From a checkpoint of a small image classifier.
Model: 24-pixel images, arch vit, norm layernorm, patch size [2, 2], width 256.
Data: trained on Sentinel-2 satellite tiles (TerraMesh), 72500 training examples, 19.4 epochs.
Rows from expert 5 of block 5, named by matrix and row number. Rows with one number belong to one neuron. Each number is 128 + 32 x the weight over the matrix's rms, rounded and kept within 0 to 255. All counts start at 0. Numbers have three digits each.
# up: expert up (model.blocks.5.mlp.up, 8x512x256), inputs 172-255
# down: expert down (model.blocks.5.mlp.down, 8x256x512, transposed), outputs 172-255
up.100:152128134118090161141118091152110124139123140167109110111152079116120156138161151178140169138124152065083114109148092093123154128102203125154146130183099129137109145127151130153093148112165093155158144140156136124204193138130201137126166106116165097147
up.101:104090111129173153102169136042130068169140155144163134089110166110051172053135181121154138121143098140126137129080137188157125119103147074138157148158161083068136176126135118114121130060241138142122134124149086090111152119159154169115117090168122114147
up.102:143161084133122121148113057116156132138094125132123148099149135136107108174120137091143182128084114105120149122106113074022139167117089104105084097132116187179145169126153140075136134121094188136142067113156145101109146114124162168120052122119114123080
up.103:116180132110175096152179138135146183144196149117113102125165104143149130142177127162194091179071107080142198118101080154128095067160110134133143141140147138120108062112142120099089137119106106116163155138105135159132143077075137131160166193191140138121
up.104:090142131145102064120099179115093136114147070121143144118125136137153147139183184129175113107126146104163111124137127139217103163126124178136083151160153145104151105155116105116130155143140109106169112149122160131115109175151103135107065161144119115110
up.105:148150186151076119159117084103105070139083150142116141183154115119147202142122094206136124120077173152111134087097201152151093111131136158114067072094209066135116067108039138172164128172147110180197116161166088135190210076113124163109107129100142148105
up.106:074184124117128137131092174117135126128143126125114170121152140173138080106101161181142099110166067099122168094150150142136144102128173140127158106064175148113142094113160108133129093120149123187146135108074092143096228111090117103212138130122134130124
up.107:102136102036150174160183160108122139111150146108099103116097129090199135103160088205149098099139100127110131078128141133122153136101129132128098108102122109141156134125158119159136105108153130117120116103135071134060127121071137164163126118120144116130
up.108:135164163135141151148152166101121078107099106133180130108136144142141159105097166130151186147169143056103159169112065073118154157147094125142135124117186114130085136160149155131097135153164068097167142078139122143141092164200167159066152074143146056088
up.109:094090108103103120181190140180126157093104153112127089087145151142095110104129101083152097175144114128097094170158136130113131107096163144152114130125164116159096113104128123152061098109112165123141128150090111159129128074067124079128188106139166148122
up.110:155098067079141120096096185189200151123139165123133111165156132138093096130180096135111124101078145146130184145147156093116092118126131149197174121148071066164098122180140128146075170095036132057147089091192164137102142110076147167143100089080092075075
up.111:124087155082138133120151167116126148088086120164118140157152119181096141119155070148095161124089126081134109126078153141103138081193160167136134077118127173127058142091134122174121088066121107082068169120153069158113154151133100159104187114071118135151
up.112:164066131098121113114126095145155097134127137170138133158082117084128101168123158139197182093172105123124133162146143166107105142116126143095185122077100149142148130129119104170117075136062093166154082153074128197105088104148141166130199147117089147190
up.113:197058150113106155129119107077055130076208160180146083143132101145111142100072123083166163102093104175131129180117132128135119122146110116126049099131145127051149157119101111072139123122100138126124089163155118120146163062141132172150190137133158094071
up.114:204106139070069139071106201091100079115116088140124093131074170114124166110112075092166141164133171114157169158138115145193153142126151094136118094181143154148125182144145138108089174148051115116070101122116125072113137121177130114080187135195166041127
up.115:112063135185186160107144059187116076168153108143127115076123172124108163135083134163174152115086104120087135175210090135139136206142123133111126152124126078168115116146123095131184125114103148106148105061152107129198087073159093137130139096207124222159
up.116:104144076167167153149137102101153132151081045183147176109163059170135087073114139109175133139124050161094093104135108124092148157119172104147122163147108133157069131087122104193131158061150086131133132094139064182168110106100107098107163151089152137154
up.117:135119145119168136141108125139120100116083104143082160174126146083163131157092147121150160142110080105128116123142127150139141149113075131074193109152085130116108120134082114101138107069173070086145098145136135118111087170187145142170158120109107194126
up.118:099117134131225105139127131209143114175113167119163125090133100099140134171114146172121081203168068105102125143124171148118115114160123167037163164156153135137118164150121089092089108089070095154094115113115133164118102103074085129166138118178116137101
up.119:187120074189129140014076095116171106095099131153131066100131141121149157116136142113132115126114147142173092168129108113146120147166139136098147126140163140109196224098136114154182095151100137079104148160153148095063179155105243141159153134080064147133
up.120:107179059149114147108155093172131217105118144113182083143097168144116116171138150142075167145180115203140125071161125169152166177151151112131082148140164092169105087129103034042100217062156141126106091115147149118155042129084103138157217166209110116163
up.121:182143102135103135110180079076184117152150210105102099108154107118088114126135110141150163115103108159120132111121195140092243115086125138130156129117154153167104142125141098123194087131111114095137137168090105144161097121073144148141133202068195173142
up.122:120154179141075137094134134110130133143103174167106108153079080161119155124112119119124157167138102150202172157110102107203106173110125157091174096073147075093144109132112125081176120145140128086145094116069161061087115155115088107150156140133134114118
up.123:097130053093089052107127204090078135112094169053050124131125142129102157155160236140144085145160119142156165161114141100028137175143170123107158110075177070141189181107139134146164104081119127106081156108106125165177086169195144118136135088138131094155
up.124:110178140101127052172123068084171117200132147163168139144150091088140116107163132114126146129149108123184146100105068110126127141145078159129085135094143164129102116115094154143129161131115175097146117112159100158049142134114146135142174141138167095122
up.125:078132094068095121125163134130090162145158176137189125161161112178041134172079102119088148105106118118160085143162118100139083118165106121098115095105110089120126117144160135136113165186110172108105101109093094147063157129142154111114061167176059110094
up.126:098135135114150138120112121121123144076145163133115164145157150140133100128136112135115174075112154111125144134092122144122138162089122124134086087109143128150124154135131136126168129159118194150085113152162171046169136164103114137083066125095106114204
up.127:139123151112127099089179126140145058115079149175137121138185126160198146131146162080163114147119120158100156090154145195038139119132115149161162098101179155109154128072165162105083185117175121113150167089137112089182176127059102146147112166116160170169
up.128:114138155146117134077094106132157130142213189133162125160148087136108100117156123181107195108166088063167186148141135170178108157118189091130117160112173131136178145107133124112095184149097142137172153156153111138048141098086145151089173135111055072158
up.129:114094064116133148133133144127165154142106144147082189150122128125164150118081128156141143186160122166129132156084158103054150162090093094225087110080117096199119223071173097195080110175094077080163111092168063104102156106100059098141124063169158130135
up.130:133120127096096139142107060074113093119139066156133174159152102113172120128115148112102160174121176119184097139097163116133172125148141133118111143174142120102144138110095142107098153081125135125161108177113111163142126115072113161074132123114107117107
up.131:110128129129091131072158130101065113087119149138165144136141161133142168138136109126141160171147155145125149151111129152130130133104153149100171182122118137117145148109130071130086155097134116125147119100137143165142122125132158111129102127161119154107
up.132:119095111066137147173121040040133137052131149118148107089094118072168106117112167101076099222142100137140109116100131139108088109164162170121092116143148093123089173073112121156126173154082178116124097170178108083116129148114144185114133115081111113089
up.133:095116150155139116100137091167099133117125136109110105117066144087095118136106139135175197110182102115217077066118141110160150154120158080131151080121144135156132115123162130131161141101147134193167151133130126145102109113125099071115056085122162168135
up.134:102156157169158155117146130181083202154156134150094146128129060125115131096104163115121089166161106119146122115074095138150086130099166096088119123159148129125053079176134101102103099138190133123172116100119090181090124137143110137154213162103122120083
up.135:124096130132114170160119169129177133168109142119124094143125102162107101139105139136143135165134115134068091187127133105182182105107108149135103114151135156093132105122122159130124166095142120157142156143154121174185137151125123159141139185175082146171
up.136:085109130145133094191173134137133154139058118125124101156121107110134163135112183106155150131081117078086122098086044152142092104141083125089145098176094134204136117162138121149152132065176131183130114071179167200172129087132178152147137135163148161164
up.137:080136131158090142068166158155109142135055144141135138150104072111084115156077075123098202162121134148100081110184134175118168131138152118165121176086124157149066110140101153056180121151180123137089111110140091133115079103148131103120162184091153123135
up.138:155138132085141106152103126159132114130118146095143150104123120144134195174124136133103136140099130113104134191107120120140099101157133139122136110108105027097104120116121085149142091079109143133147085102129169138114109157112133149105151115097147147141
up.139:188148121117220107130156062180083100136153148168112071097140135135049127091138090139125093142081143098170107131056137133166184109180072174028140125097133093203076114105170104125137127067130137046089116134122197096078112135122110181157143122088114100105
up.140:121140107161162091151178140129100126163138114164122092228198101139167106085123132163122127143181154167195036088131129080155128130129160093139127189133125100098149145171144091128124127043159192179055143130105128146134109106145120133162165090106159131113
up.141:184154098053096120157110078137107073160071117091176128101075100116091161116121142139099126138105185158137112154176113153158074099081147121123121093148144051124104101151104161131085180171142138062114201158101127097137119097126183144107150149132086141157
up.142:125126082141111069083079126138206150063129142087175176109093084162038142108111145057090136136137121105131139112122122161121193103121093153124091108154144103075076194159154143145150126146153102196153114108156099109134179103071154206142092109130151155106
up.143:107112121133152136142101147157133105126134130155117082148159127135182145138124083117138121178146177167121096094162160147076135097140165097116150133099133088110112123105119138122076096131154123151176142105136128150162166123067136117198124136111146000113
up.144:119161182146113135151118156154163113132145119081185156133096095127119092143116111123104116162129100102141116130108113104107185077099157113134105166174132150077110120104135135113122132140184120198188120091167147122109109157093131127130119112124149134172
up.145:119161105125134091154125160121080144183151117090114122144155112137138119102137133120133126108159109124136112154123185135124068104109131179140091132121139113103085125163145090129126126169117136126110125186134121134104118128103125081132164116123147117139
up.146:085125095112146118109145173141142114097076154110183072153131114137098108134165087142150168166245155147150137124159055145134118122169192142101094129142083107150111137111163174076142043134079097175162095126109142131185077091122151169186067123121117124141
up.147:187080149143142093071112089126077149110118142141079114151117142141124076115154108147120059153124158094171119140161098107047145129079129151147111147096066031119175093160095114113057083091125097124132140135137133080076155121135128144107129110200129115109
up.148:147147163094119112144179128202156132200185117178122152093164196055113142055129137123101114105171136105088145131156142099084119117139149124092140195128151154152134149122086149076120172141105178117127129141141120127120140141125119120121118108149106087155
up.149:132114217200106123178103140163125131116122124137144127105097063118178153066147135087142069098100135105136119138107101135106149125139182162077179125137128116193087111134113147126167079123152135055089142171131125146137160115064130148155136133154129110192
up.150:130084160129098109157157114150082084219133161118134180130145063139047175084173116138125157130144107148142091133109104141154106074155137158099146132119115094119123150136077179085118135159091139153102170101124111126156116138141156131100107134086131115139
up.151:120087161155075188183061125086080054084087154146176177092121130189114152108090161154150081156129172170055115186146163127112136114113147148153150191189127189087162153137147127146125157140205158128095128131114158128148123118126165091105146181164075207119
up.152:111150132033124128128167099140181161095152168118105161142102153127085151120163155147081181200158104120191137208175056110162117157160124080147187111080167103096085165124118107129151142120112148139086102134133143116174138116147143101110113124094129087144
up.153:150182140143179149142153144124140049111104074074139100159118128121127159083142133118147143114115112113133135124132121196118138155160134100058084078135115109154131173108133099086178163170138102160148140131154079069127137110197132124062109081137087199131
up.154:098122130137155075172145180127092107128184140092169120103139060153192088147112095155111101106139116140105106132123070189085173147101106089089133153118111114102159148114139148049192162095082133104113165190134122134198156072130093106133159129133103108113
up.155:099131159160112164122131144090137167095127123138144085143074157171179166157117089148152166165127124125096107195152127151134128148067100138125115136097129117130141141145110122104127152131189103141111142103153160158169152081139108144102137182092134133131
up.156:108141109077154118151163142148107142137069149188041121113181099134146123091125033159087129199120112087140086111169103163085164135094089148135150150227182106107118114108125068160177125104065076090133072111134032074178122116104130156162135058144089107107
up.157:141119143152197190077090091134103156144133195137109141119143086130169125117092141157175125121098086219138110126091092142135090193136153155104132139125119123097145114141088145104081103076105133129152095122140153102098147136145131116042139117140140118121
up.158:101122137107143088065116105105113104160183082092078196148188072118164079128192165088133097139080221198177101137148115146132121118117116147096145099130128122114154093179128142064136146215122104154106104097116162131125153105136114131135149166133138161130
up.159:109141076184135106155157083096144079073148146168176167115179151210058181174162175134070135112140155140135172163084152108019127103113086078116092086155151200163117157092127092129166168136153097136139212097090151107121126172115107075135171206132145086067
up.160:047114171164148136145152126146186154124161113107173134191097181175126116120151150185122157125162181128124108203145146103177091158094136107118133185120157119138115096104142101093168078175130129182125167129150129104074146120131109133110092090148178172120
up.161:165138102111147135172144144184089128120122114096164148146065112073166133171138161086126087164120124083118170173068127090153132104127097173150156190105096103117100140184110152150142137124142085089120125085133140192131156176149143180102117151143122108115
up.162:132179178102065119099151131106115121186148129129134110125127116096109168140140128101105141157115130074088147087165157187122111134117125083149084093173145135182162135111177155111112087141118158131085098144062152073147143047173154079096146126120113131097
up.163:163131155140146127167162140134119118153107139185100108166082112109097120136118113085133172152079115126116117120136142094136161195116128164144142150151174103146129139135155140111083153033190191073088110122124096193131140103107146151132122077163083171125
up.164:136067117094117113206150136108149160121139140115077118150111141088219137117183151162150085103146131164108156107145081163121142137117134109156149094116129130117112131075157167205108183118165161120163082184131107147148131173202105120180192072116163160165
up.165:132058160082086136098101089117130156140135104154129194108164134148125132159114147101099118122091137113113106108136067063108091089117116108163138183128124178122139095179085089167145165144078178122111109092137141105102136099122125118155120143119185126069
up.166:133136076198185138184137133184129177140122148071119076118103122116136177204139167118112094186130158112110118095116097113101158133093075126116139113082104117148102102171132189118130140133110111195116166172147131183121150135137165103147103164157116138122
up.167:159124124114157129205200122175096217146164135072147114178171129137122127137094155174110091194153104109126145121128106142073111112113111094084151091133109163169151127124138134157128174060156101088096139063050169103090139088061199091158139125161133157119
up.168:134145135052067138115154158106121139099157085174101132140181133112118099115069142083155152092120159124108125094175149130113115176127153138106054132200137115133170095104130148115165097050133114150169102126133199149137129116109161108113096077136153143123
up.169:105105128127117090094121163130166167105099122124182187145130126123142104114112169133177178178164165146123102141105081098111139073131081148176102132145121151163112076171098165104177096098154097173149119128120206112130133151191129186100129110153155085120
up.170:117114122188086134164128094108164112105112095123115129149121116179133108124158127131156130167088138073102108134128133153110163159133130128076168103133116116133134120065114111124127221131152089142135141095090081058088058093142127082130136076107114091148
up.171:140200139150107125168118083108139160110142146159114118149102172137100184104089146138139146147134122129074099106153072138116167143166134111113174116168118158073111136150177093104139137127134140129146120128123118182079119116144127104114090092119176103168
up.172:128137121034121103092098137149098099140144136145141121113162124090132129121123107145126130092093144129120061096094142128177110127104112067095102133159112151126168077134123174104128110099112154126157130099074124123085121112114137134114143177161154165214
up.173:126095151111173113102099103157112149116140112140123192134135143114144165114134176112135149104122101177121194178161117150169134126142142154080061141087120159094106115120097148117126132156124115138135078141131163154199109145153144114121078100183087126160
up.174:126125148101106138131174129144155065212135123044169086162142161084145168136146088166105138111123132071074131126122129202140131176095070126126060106166167107078083152113107167138192178085105138185178118105122141109096130119138116104048140071091093156136
up.175:113075175125099131114170086131188146119100114136117116079143103128182130126115111069080117126154129104100112094139136117123105115099107141110167134171174123131132126107165093138059108164044132075121125141109183059166134170082115130119137125120150121145
up.176:128085083152126153121124166123140142083196111170142164088131146129168108082156157149137150158159115155110144178110166121144115112116162154121168150152129139136105106124142141152146118123177154162133113149079143132088114103124139148125143134088132114127
down.100:132109136068140127109136075117115107172107142143155179136132087150143098188128140107058117080100155113157127141154142139151098107125097116116152176133145144159115151174150090119124083106132082124154089081133125097113095173126099123155109082120144169145
down.101:080151129138086119146103138124147120097179112110099139126141175080139157147150158111111162159186087081129110190204130134110116126069144150123092136131171116146126154148117083177144161160132150136138080159149140105083142189109107140153145091106128060120
down.102:108160119132167101147172136074151108140104139125114117114119137147100175093147087119078127141128213085120094082062120139140100053058136194087095188123122117170164097146159153142149185118120048101152140078090080117115117125135074121127142131125118149136
down.103:074118126152127159138084134141106100159151085112166117170128129200106133162108129127138114092158123119159121138090157117103093141089209165095169179132168084166116155173131125122170113173079118130141118093124146109186176178152107122110091195083098095132
down.104:120143141075168120102126122077154087087168162139188141120077118134099096109075143160147122080125083083155179163108140143143168108093085085128164094116119104101160122188183125114091147156134134137096143138178143124107081131105176142154146124089085164113
down.105:087128111065088148114093114139076117152109093143090078111179089170115140110147120147164205116154078228113205156110149146098141094112092147144115112142113136089079129145191113112067079087146126108175153120118204123115123097111138069164137144104100085137
down.106:170175101106143071115128072081125122091109124155137165084182081108097152115116076104152137099113170136197073096128177145109145095122192123156052135081190153140073215092151129140171155100168111103159132183121120143130090153085084161111125149161111154130
down.107:132062108153156128118130109111120127124165113115125147131125115114139145112124113135084078137153143126149120107175108138137139071142117130120174077105128106139136151143062174100137105175122127106105132147127196121107146161123145156108088088161193115086
down.108:088072113123103160054121140132091178133087135125120075071087098121120175090170121166167134128070110161136177127168142151119049121102145116176065123115181200125108132189093162105182151136131089108138193153138143209109114091119121125164095199068131176079
down.109:115110169114148087131100125123196120185120138140103102171152108098117141142164135166183169132176143189131118143100095144173179182157108156054137140106093141103121159157123162158141101114152093113157130133127172156178148208112107131068139126111114119130
down.110:116104150099142087161189104168151143161083103160144123084112156128123096144134171083136144109094118205158130193111156122124102149100164135088150144163178113198153140164054138110092162236120119120105175123015100179109108122120074105130165129097116094202
down.111:150151129083152097100079129176109144205102138074119097161062131085122127108139100163125178106165086115134148118089114133163106133080141104107139137142127081101083110048085089146125061129137110092119129113078161139089173094138169090111164147094123123143
down.112:099158115119171151116165062131117096130000134109099130074127102070068052146094159144114149118116159143135101190143180107168151139157128136150102089123135153119128101050105133124145118113103112156161046128112136141097185097107177065137131166143177186139
down.113:081110116120168153122167177135095111082132172111121132128149147055111161165138109138184116175117158063081099117119148152121125099134168142121138097163167122111111168113141181121140130087166172152117073138135091092133131163151109125086120110070089165117
down.114:105167102137134105095176115152122103182118166101134056164149071114154130175145127135106177174164108156066161148150141158073140152153127159141137189099154156119074165180125150163127125138151163085166069121157090163198214152089100126109122155129103049119
down.115:186225193048068154119111153119143114068062168065124188069087071102122148058086088100141128085165150110140191147104170126130146142165057171159159154106158127163190143120063159156143176144159074169128134140092185167130101138150179145171138160087102109114
down.116:121090098077135117158147115072078126173075169106141159126142160141083149097095117181149109092117107110129055143106058139117137120156170130133133104175119085147214102132173231171149126180107108112135094122162134124091124126100160133102147065131105081128
down.117:108106144156125168128138123116095127178084108168098192083101118124068136118102092154092104157138089101141115137116151139092118155086171131141114154113135095085128119137106119114091152098107163096083137132134118118104108058110136138123109157133133077151
down.118:198154160151058181137125090114149111122112096171174177126126137162110142103102166106068077125088192109158153091169096103140196108107094039164106063095140099127133125076124103140124149130184107137155153115130140130107140185168112127094197116105115066147
down.119:091142150208116104209127132099137167118113147123127110201053148143134181100193117116143132073134106118150147137132125155142131126118114093118115181127173154065131122083083076125130052122142135119145197114154105079134180119148111181164143090158098138110
down.120:147159183058150165221156205173100168091113094108182084101077172078084101159141135135129129137170169109158119152164157077096125150120143207114164098149122140225147133114192166158133122122143143130215181071143099084113118133040175125175099147129124127155
down.121:154084116147118081123167103072135187137112113134079075087132115181044147129117042110152164135154153185112144118118109103108116136147146106120104152122071132207106100065178136152180075103139181054159119128106132136090139080130122107069129213161104156114
down.122:113132164161148139169120088109133099150166129114133151094149116118085108124119139153124142100156068127076120164063093103158159116097135115121179110119106155145133084094128161131113138139102115138093157131146062154076118165129057137101179115078119051174
down.123:127120092127191116149130094138158172093105128138156134134131112173078112100117178145110160096094074090119109161116108187182068136143142089182139160123128096080100118100109169160116143162071160141196154102124129099098151118153084135144169142145139113186
down.124:100133102170119068152117097126129147157120107186120106110110125140136101153119120142111116122097098112158183111090145209107109090138175170112152140112098111135146121074136108154125143154078092157111119034167208146143144174146135126082126139123126144109
down.125:138177098122097122081096083085074130123106104157140102125108190184109087183122147122160181066099144133124157131105143120183168124129163143142079134147117097156115124159141127209150132112137201147152173120155153153118137103184055122125152208104108162105
down.126:135163101181097173135133144115072142117125115135149137164130093148110123138089099116089135113129126173195130114132123141124106176078145094128095124116147135142136125133179137168063111132088158085120129123113119127073101108156130149155097107161121110113
down.127:170127137159137201136078103165153169082088179157130112154153139094136119117112142085080112175108094185083114138129099071180077109167133139123155111125073164149093107128100113176093131129114119115146129116111140120171163129121202109143099159163116084118
down.128:114128109052147060128179158103088157184103107098148193105053117106088107159076173154143148136157209132194133142108125078116087125123141126149153187175104121171117112147110068152149113110107126066140102106141079139075098133105103110182118187112161133114
down.129:128129087055196098139146071089076054090163132126201096160197125099138178084137096143098123125131150162082089102095114138153121084081126123119124181132133157129159107166123203136125170139042155168099086140033117121166161155138118093111127182204091151116
down.130:119124148124151116132151102172078166115171129140130174152068107108107074159106150107100097119096147109138106130167162152109183090156150107122091161149114085137151132128084169119163147128072103100125153104112145103088116168140149168081176122090131086165
down.131:106164163126135124121157202171080142150092128130130094111100109133069155092124141108116121142150154117138101109092108103110156145092112146087111067084111091139146170137126086143167103146123184137133127130173145115106106152113139103119147143111140144088
down.132:143133150178090135092131175156132181156102136143121175130154132163140107078168138183166131017172138160110207144101087096148145160086136065125083098091172159162134113147088121101071061103131082096151129035153109105172136137135114082117175103175141037108
down.133:072146118095090126140105090151157121127149102091185156115099138144095160137172149109140167159079121124189141063147163145136146119100103118172170165142156133095155171088129155093166118160092168133080116113173135155106108139109126110099136114161133125147
down.134:147103133124106114073092190092144157093076158155113169127127130117108114060123090207155179103083136164099165122175156129072202140132086162151105155073106169154111129163164104107123153139145124061118143091162131199139101157149152132109139136224167081173
down.135:134124089166128159136134116213112107133141141092119088072134145089078112156090130135140129113102169163135169166111091098130188101139096147129136117179117086126129145090083090089124143151164153067146090159174139125131179130114117133108130114183138130102
down.136:122136142132176152179156115140189109124079090098122174169085095188126115135135146108161148125184136139159097098090144155167148094085178155103174056112142093144105152168107086070134098092149142151142153093158123127148079102131127155089126097113101112136
down.137:107100140124141110143140101181175102195140097162156161123063119160166090084110128179078126091136169161124155080147149087183143143130110146131199176168060075097150084131212114185167177099154144158142190165213151155083125155089165160144109160165101108129
down.138:082152159089084151157196108151112171127119139112174141108122165155140126179115166174130109143130128080098089074119102128161130134094134135154149082139110157110120116120141087143139197123134130111152174145122178101169116081093145136141104095133134120148
down.139:109138093091120145157117169130025155103072133148176222172096143147197139180106071130062184086104132137119059150160076157089143104118160124088152096127129096175159078088102165114155118107084120156119094138151071136137159147117127096144157178160162121195
down.140:136125087136192146140104127115102128137179157163153148161179184121091121131147109149142161077109142133153070120149152090079089139116164081167126093199078119191158085094147118149076115129132100145125106111139122121109145166127130209118133170132155131169
down.141:113140114111140173116124136133111125095181176144164147146125110117103152079110128159108144089227086105111115107101109174128077123130143110081146172073135131142121166116118145132155125115131089118113090140149132144071098036137160132146111090147147066143
down.142:178083128093126124114142151139132121137072077153108161098071096157132077073164170114129130099118164211155123106174153087183081096120156121134118209149110142035154113124166154147067204125095103092099139112102115153139125159161123127090104149129152123121
down.143:130142117153095111086148130121169147116077146155141089092132099093127149125107104134143101098104119136164109109128144149108108118107088088090107125100108112164085164177124123072105123105098111171148099135100118124131127159168115091100180133079095179169
down.144:176117135134136091138138123141147155159141160184140132110145160142168163120136152144127095146157148127140152126161146103145126147134122199106181134108130144162139133100163114141141100163121088149049147161115088145117109169158093114098106081054164093138
down.145:146115141109110086131137187082181147157144137134101083152171120118122100164120159151123132132089109138095106118127095112098129137143117133137145137126157113137126106112152139150122117134117088155136096127074098103088107116147125125114148140131132126119
down.146:182117145120162103147183127147075143121128096108154146138132149120133148124140118142112111178143140110107146116065124103113120138071197111183116148142143176072141121121094112101095216107098187090096132123148112159111099113164161149124190175103129131111
down.147:116160126124141070077152106159121114106151120149060167114165167089123054106104101094160140112131105174100110134093166155151171140115129135128162113141185085168150225153135142130173142091103101100121176159135139084135128151095025156113150109138110093159
down.148:111120133103139129103147064103136131156128123131140132108085137104176128091157150093116120161103150100124177087152145115166094083149058087106188137074111214188127133123098113137106110118127158096089117068153110102137176123134200126064111125087121136113
down.149:159136103180160138129111157138121073167145155152122170182124179136118104118135125099109091148113134167130081119136138084115056115132153112077108137105077091160194102148147165139129152109125090203095141093087200125109133103214196159177121110130122146083
down.150:130110141143110110103154177094125100141163142127130177061110158194067102122099164138163064088125061097138146152123117146152114098138067111161122109068109127098132111107124202062164177087115150088114163129113147137111071120104099156144085089148164107137
down.151:114092142170125166122116122132191154146179092160129113180124155154143182141166174132104152156112134157061148152101095119127178099104107131079140189164166179121113103166154182111163096176158131187098139132170161140102174140099092149133112075114117112138
down.152:137104050102078111122142158136105092092112058134197117119182148112092160179143110160153120117124075157123194139090113118146143172136152135116197091120165136112143166073154119118090129119105134106104082103138147136093156101131113149076135153132140066133
down.153:157132115115141083126091089103177140101102089098132166155131122082175154169139112108049146156140156160117106225112133168174123114154078171157176174123149129102090108059125136094153137123144148090104145114121186121226144148107142137212097095035052170138
down.154:120134065170136152154170089143148125104168118142175142121119173127114126122123076131177130164210146070139105107153080113151106150160096134160142106115107106179092089167086128140073130158121113128151102126116109143166090160140129113098154121129201136138
down.155:144093130097128089103137137171158122146152108110059118112130173117094107062166097139125166133113123058111116125111163138124121124121112178119151117187148131132165169155131152056195146127077084126106124128097102165091141108125114138115080116161072138146
down.156:175129178133099145089203157120102112128115136106076121130210147099137210110124121151097136083115166156145147121168151097117137057175074091112113137131121111192126180150131109081173157150111157073156127115084188100144173163136155078133104116116120081102
down.157:202114167076045040192145097081125107094136136183110108049143122125148114162190107183168141134065147114103179121164084115087144133096120125083146159084128101099057148200104161106152127125191016120101045093097140149196085168129117102187175171122074160115
down.158:231110075208158211138112125053157139143083151112121128153139112143134180104083112123148180137134089094123167094092135127188154128161083096094161142160122142136158100095124144185152119106108133116180196111080130118054160109136142130034180113144096122126
down.159:144113138136105084169072112099100183129113183115121098144108180119151099185148103110093110131144112106142086115119097141156116112169139121121093126159096157135074119154108147179130094114078064118115128202124110140133125098109151143176092125103097124151
down.160:095142114137108118148126089094126109095144147082153125156125105168118117109112078156160103124144155096129062113099148077156119144132103174156120143106083157129145130088142162119123106143149140123136109083094111113092119167095049078135086116121174111151
down.161:117110129197146157161233115127172109172071112121139176164121128112186101140123140112113087187118079129162109153188177195120148150053117144132161162142160114202190151134076105132131112169112159149079107081138089113106095119114119146149135112111083156112
down.162:133153110215134168114142152149102145092124092121105115103177117050204138155115108136148186114182202083098133144113131156127115134125140151094150178087061120178154092106103121118167120107076153162106116145118106167110081123196079127090094114126122104144
down.163:132156175118148110138107118131139098202142098107138197071123073158141130106104164156139113100095102180125131137121107107117079079142131020096146120233131128049067118130097135119069120120145093160137062073161126129118156176107141192115042126149125088120
down.164:125144157147128150089111154154156127112195168189130037157146170119172103064112103172159129122158153068145163158065163147172174136160121100107139087137158131175132145185142046084056066126079095160128134089177134172148086143153111091140142150124144115131
down.165:116081217133098157145138093142105152126147174066028200091177135115115095098163131136167093124128160052141132120180109185097102126101164083127161134161076099134052141092160156182139156147136099145155128102171135146068196036155177199112168162136019095101
down.166:136079121101130121129144081097180129150118131115124073094151169114097116149087117156078104139114093149143124120091118102180124072114119153199077188099134118142153132132106056122134142084144132136095207141126125124127117097120079218182114074084092160157
down.167:106122115126081163095133060138160114107128101145128158139141099094100068085153085102142088096144106146150114109093149167138118113163129133100062139138124153183108135121195057156133173129114176181134062185149055162117105155178093154070114117099089185156
down.168:151106116111110143115103108135140087154057134168117159115166107128133222128139082117153063159138168152100143215138137121122097063134176110120141139121127102083158131083147131201157089126222118130128116045175128064138105122203170146106078190124125189121
down.169:086115122088095104121176088161134153125115099175088109145105152124144127072102106112119170109104130126174173118137080142154144175118134095127168136149107100128097095094128058104119107128181127144123119168115147135168179111084163120109162092126139121124
down.170:100118133075190145137162136095087148091059121121102091141150094148107135128096112137147179128125174092121191089123108111131086162168112134155175104194133127104123102151162151145167081139074142125145105189098153139103130132151093114102103100164097183099
down.171:112133190141133121074127204168086130145130131124114162150148197060091086096110094106096163145177073117162135169100191083125120188107157180134118120137133181110121149115136105114116094151118130143071111120109143087116136135155079103138141189143128117072
down.172:088134136156100099083171115118102127111103124123101159143047123146125171100080093146151146133134118145144124174111137093127103140147186103186164099118164119112136149087122142106175170080119101104175173167206103105086162177146164147147148141121127147168
down.173:095100141110090174108103117127090138126081107142128159146110146136145184137156173124167095110140106132128073149128151137195094136070143144111114103071115070098171116107148101109136150080167114171054079154148136106123086110167149137120168102104124129174
down.174:140196142161154097123158143146137128108120139101088119125148148147176165121136151116130124131181197099091128165090111133173193103181132126069063157165170101136096159125136082066124127184152172124100113146113185163137122112193147139236123095117123110154
down.175:184153126106181087114145142125171093133131141128145135144159101035175233167123140103078091189206091129124093117136157171099086173125124088080197106092086173107110099052059147095134114168107097138193107086139063078173116134103153080149107111109119082136
down.176:144099138155105117154125126125191155082098118172080115153108122181123116149104133105132128089183169072082128140106058094150104181150110142104151091150094158145155136081145098107143103192076099134135109080126093128152106141076110128129168070112141137115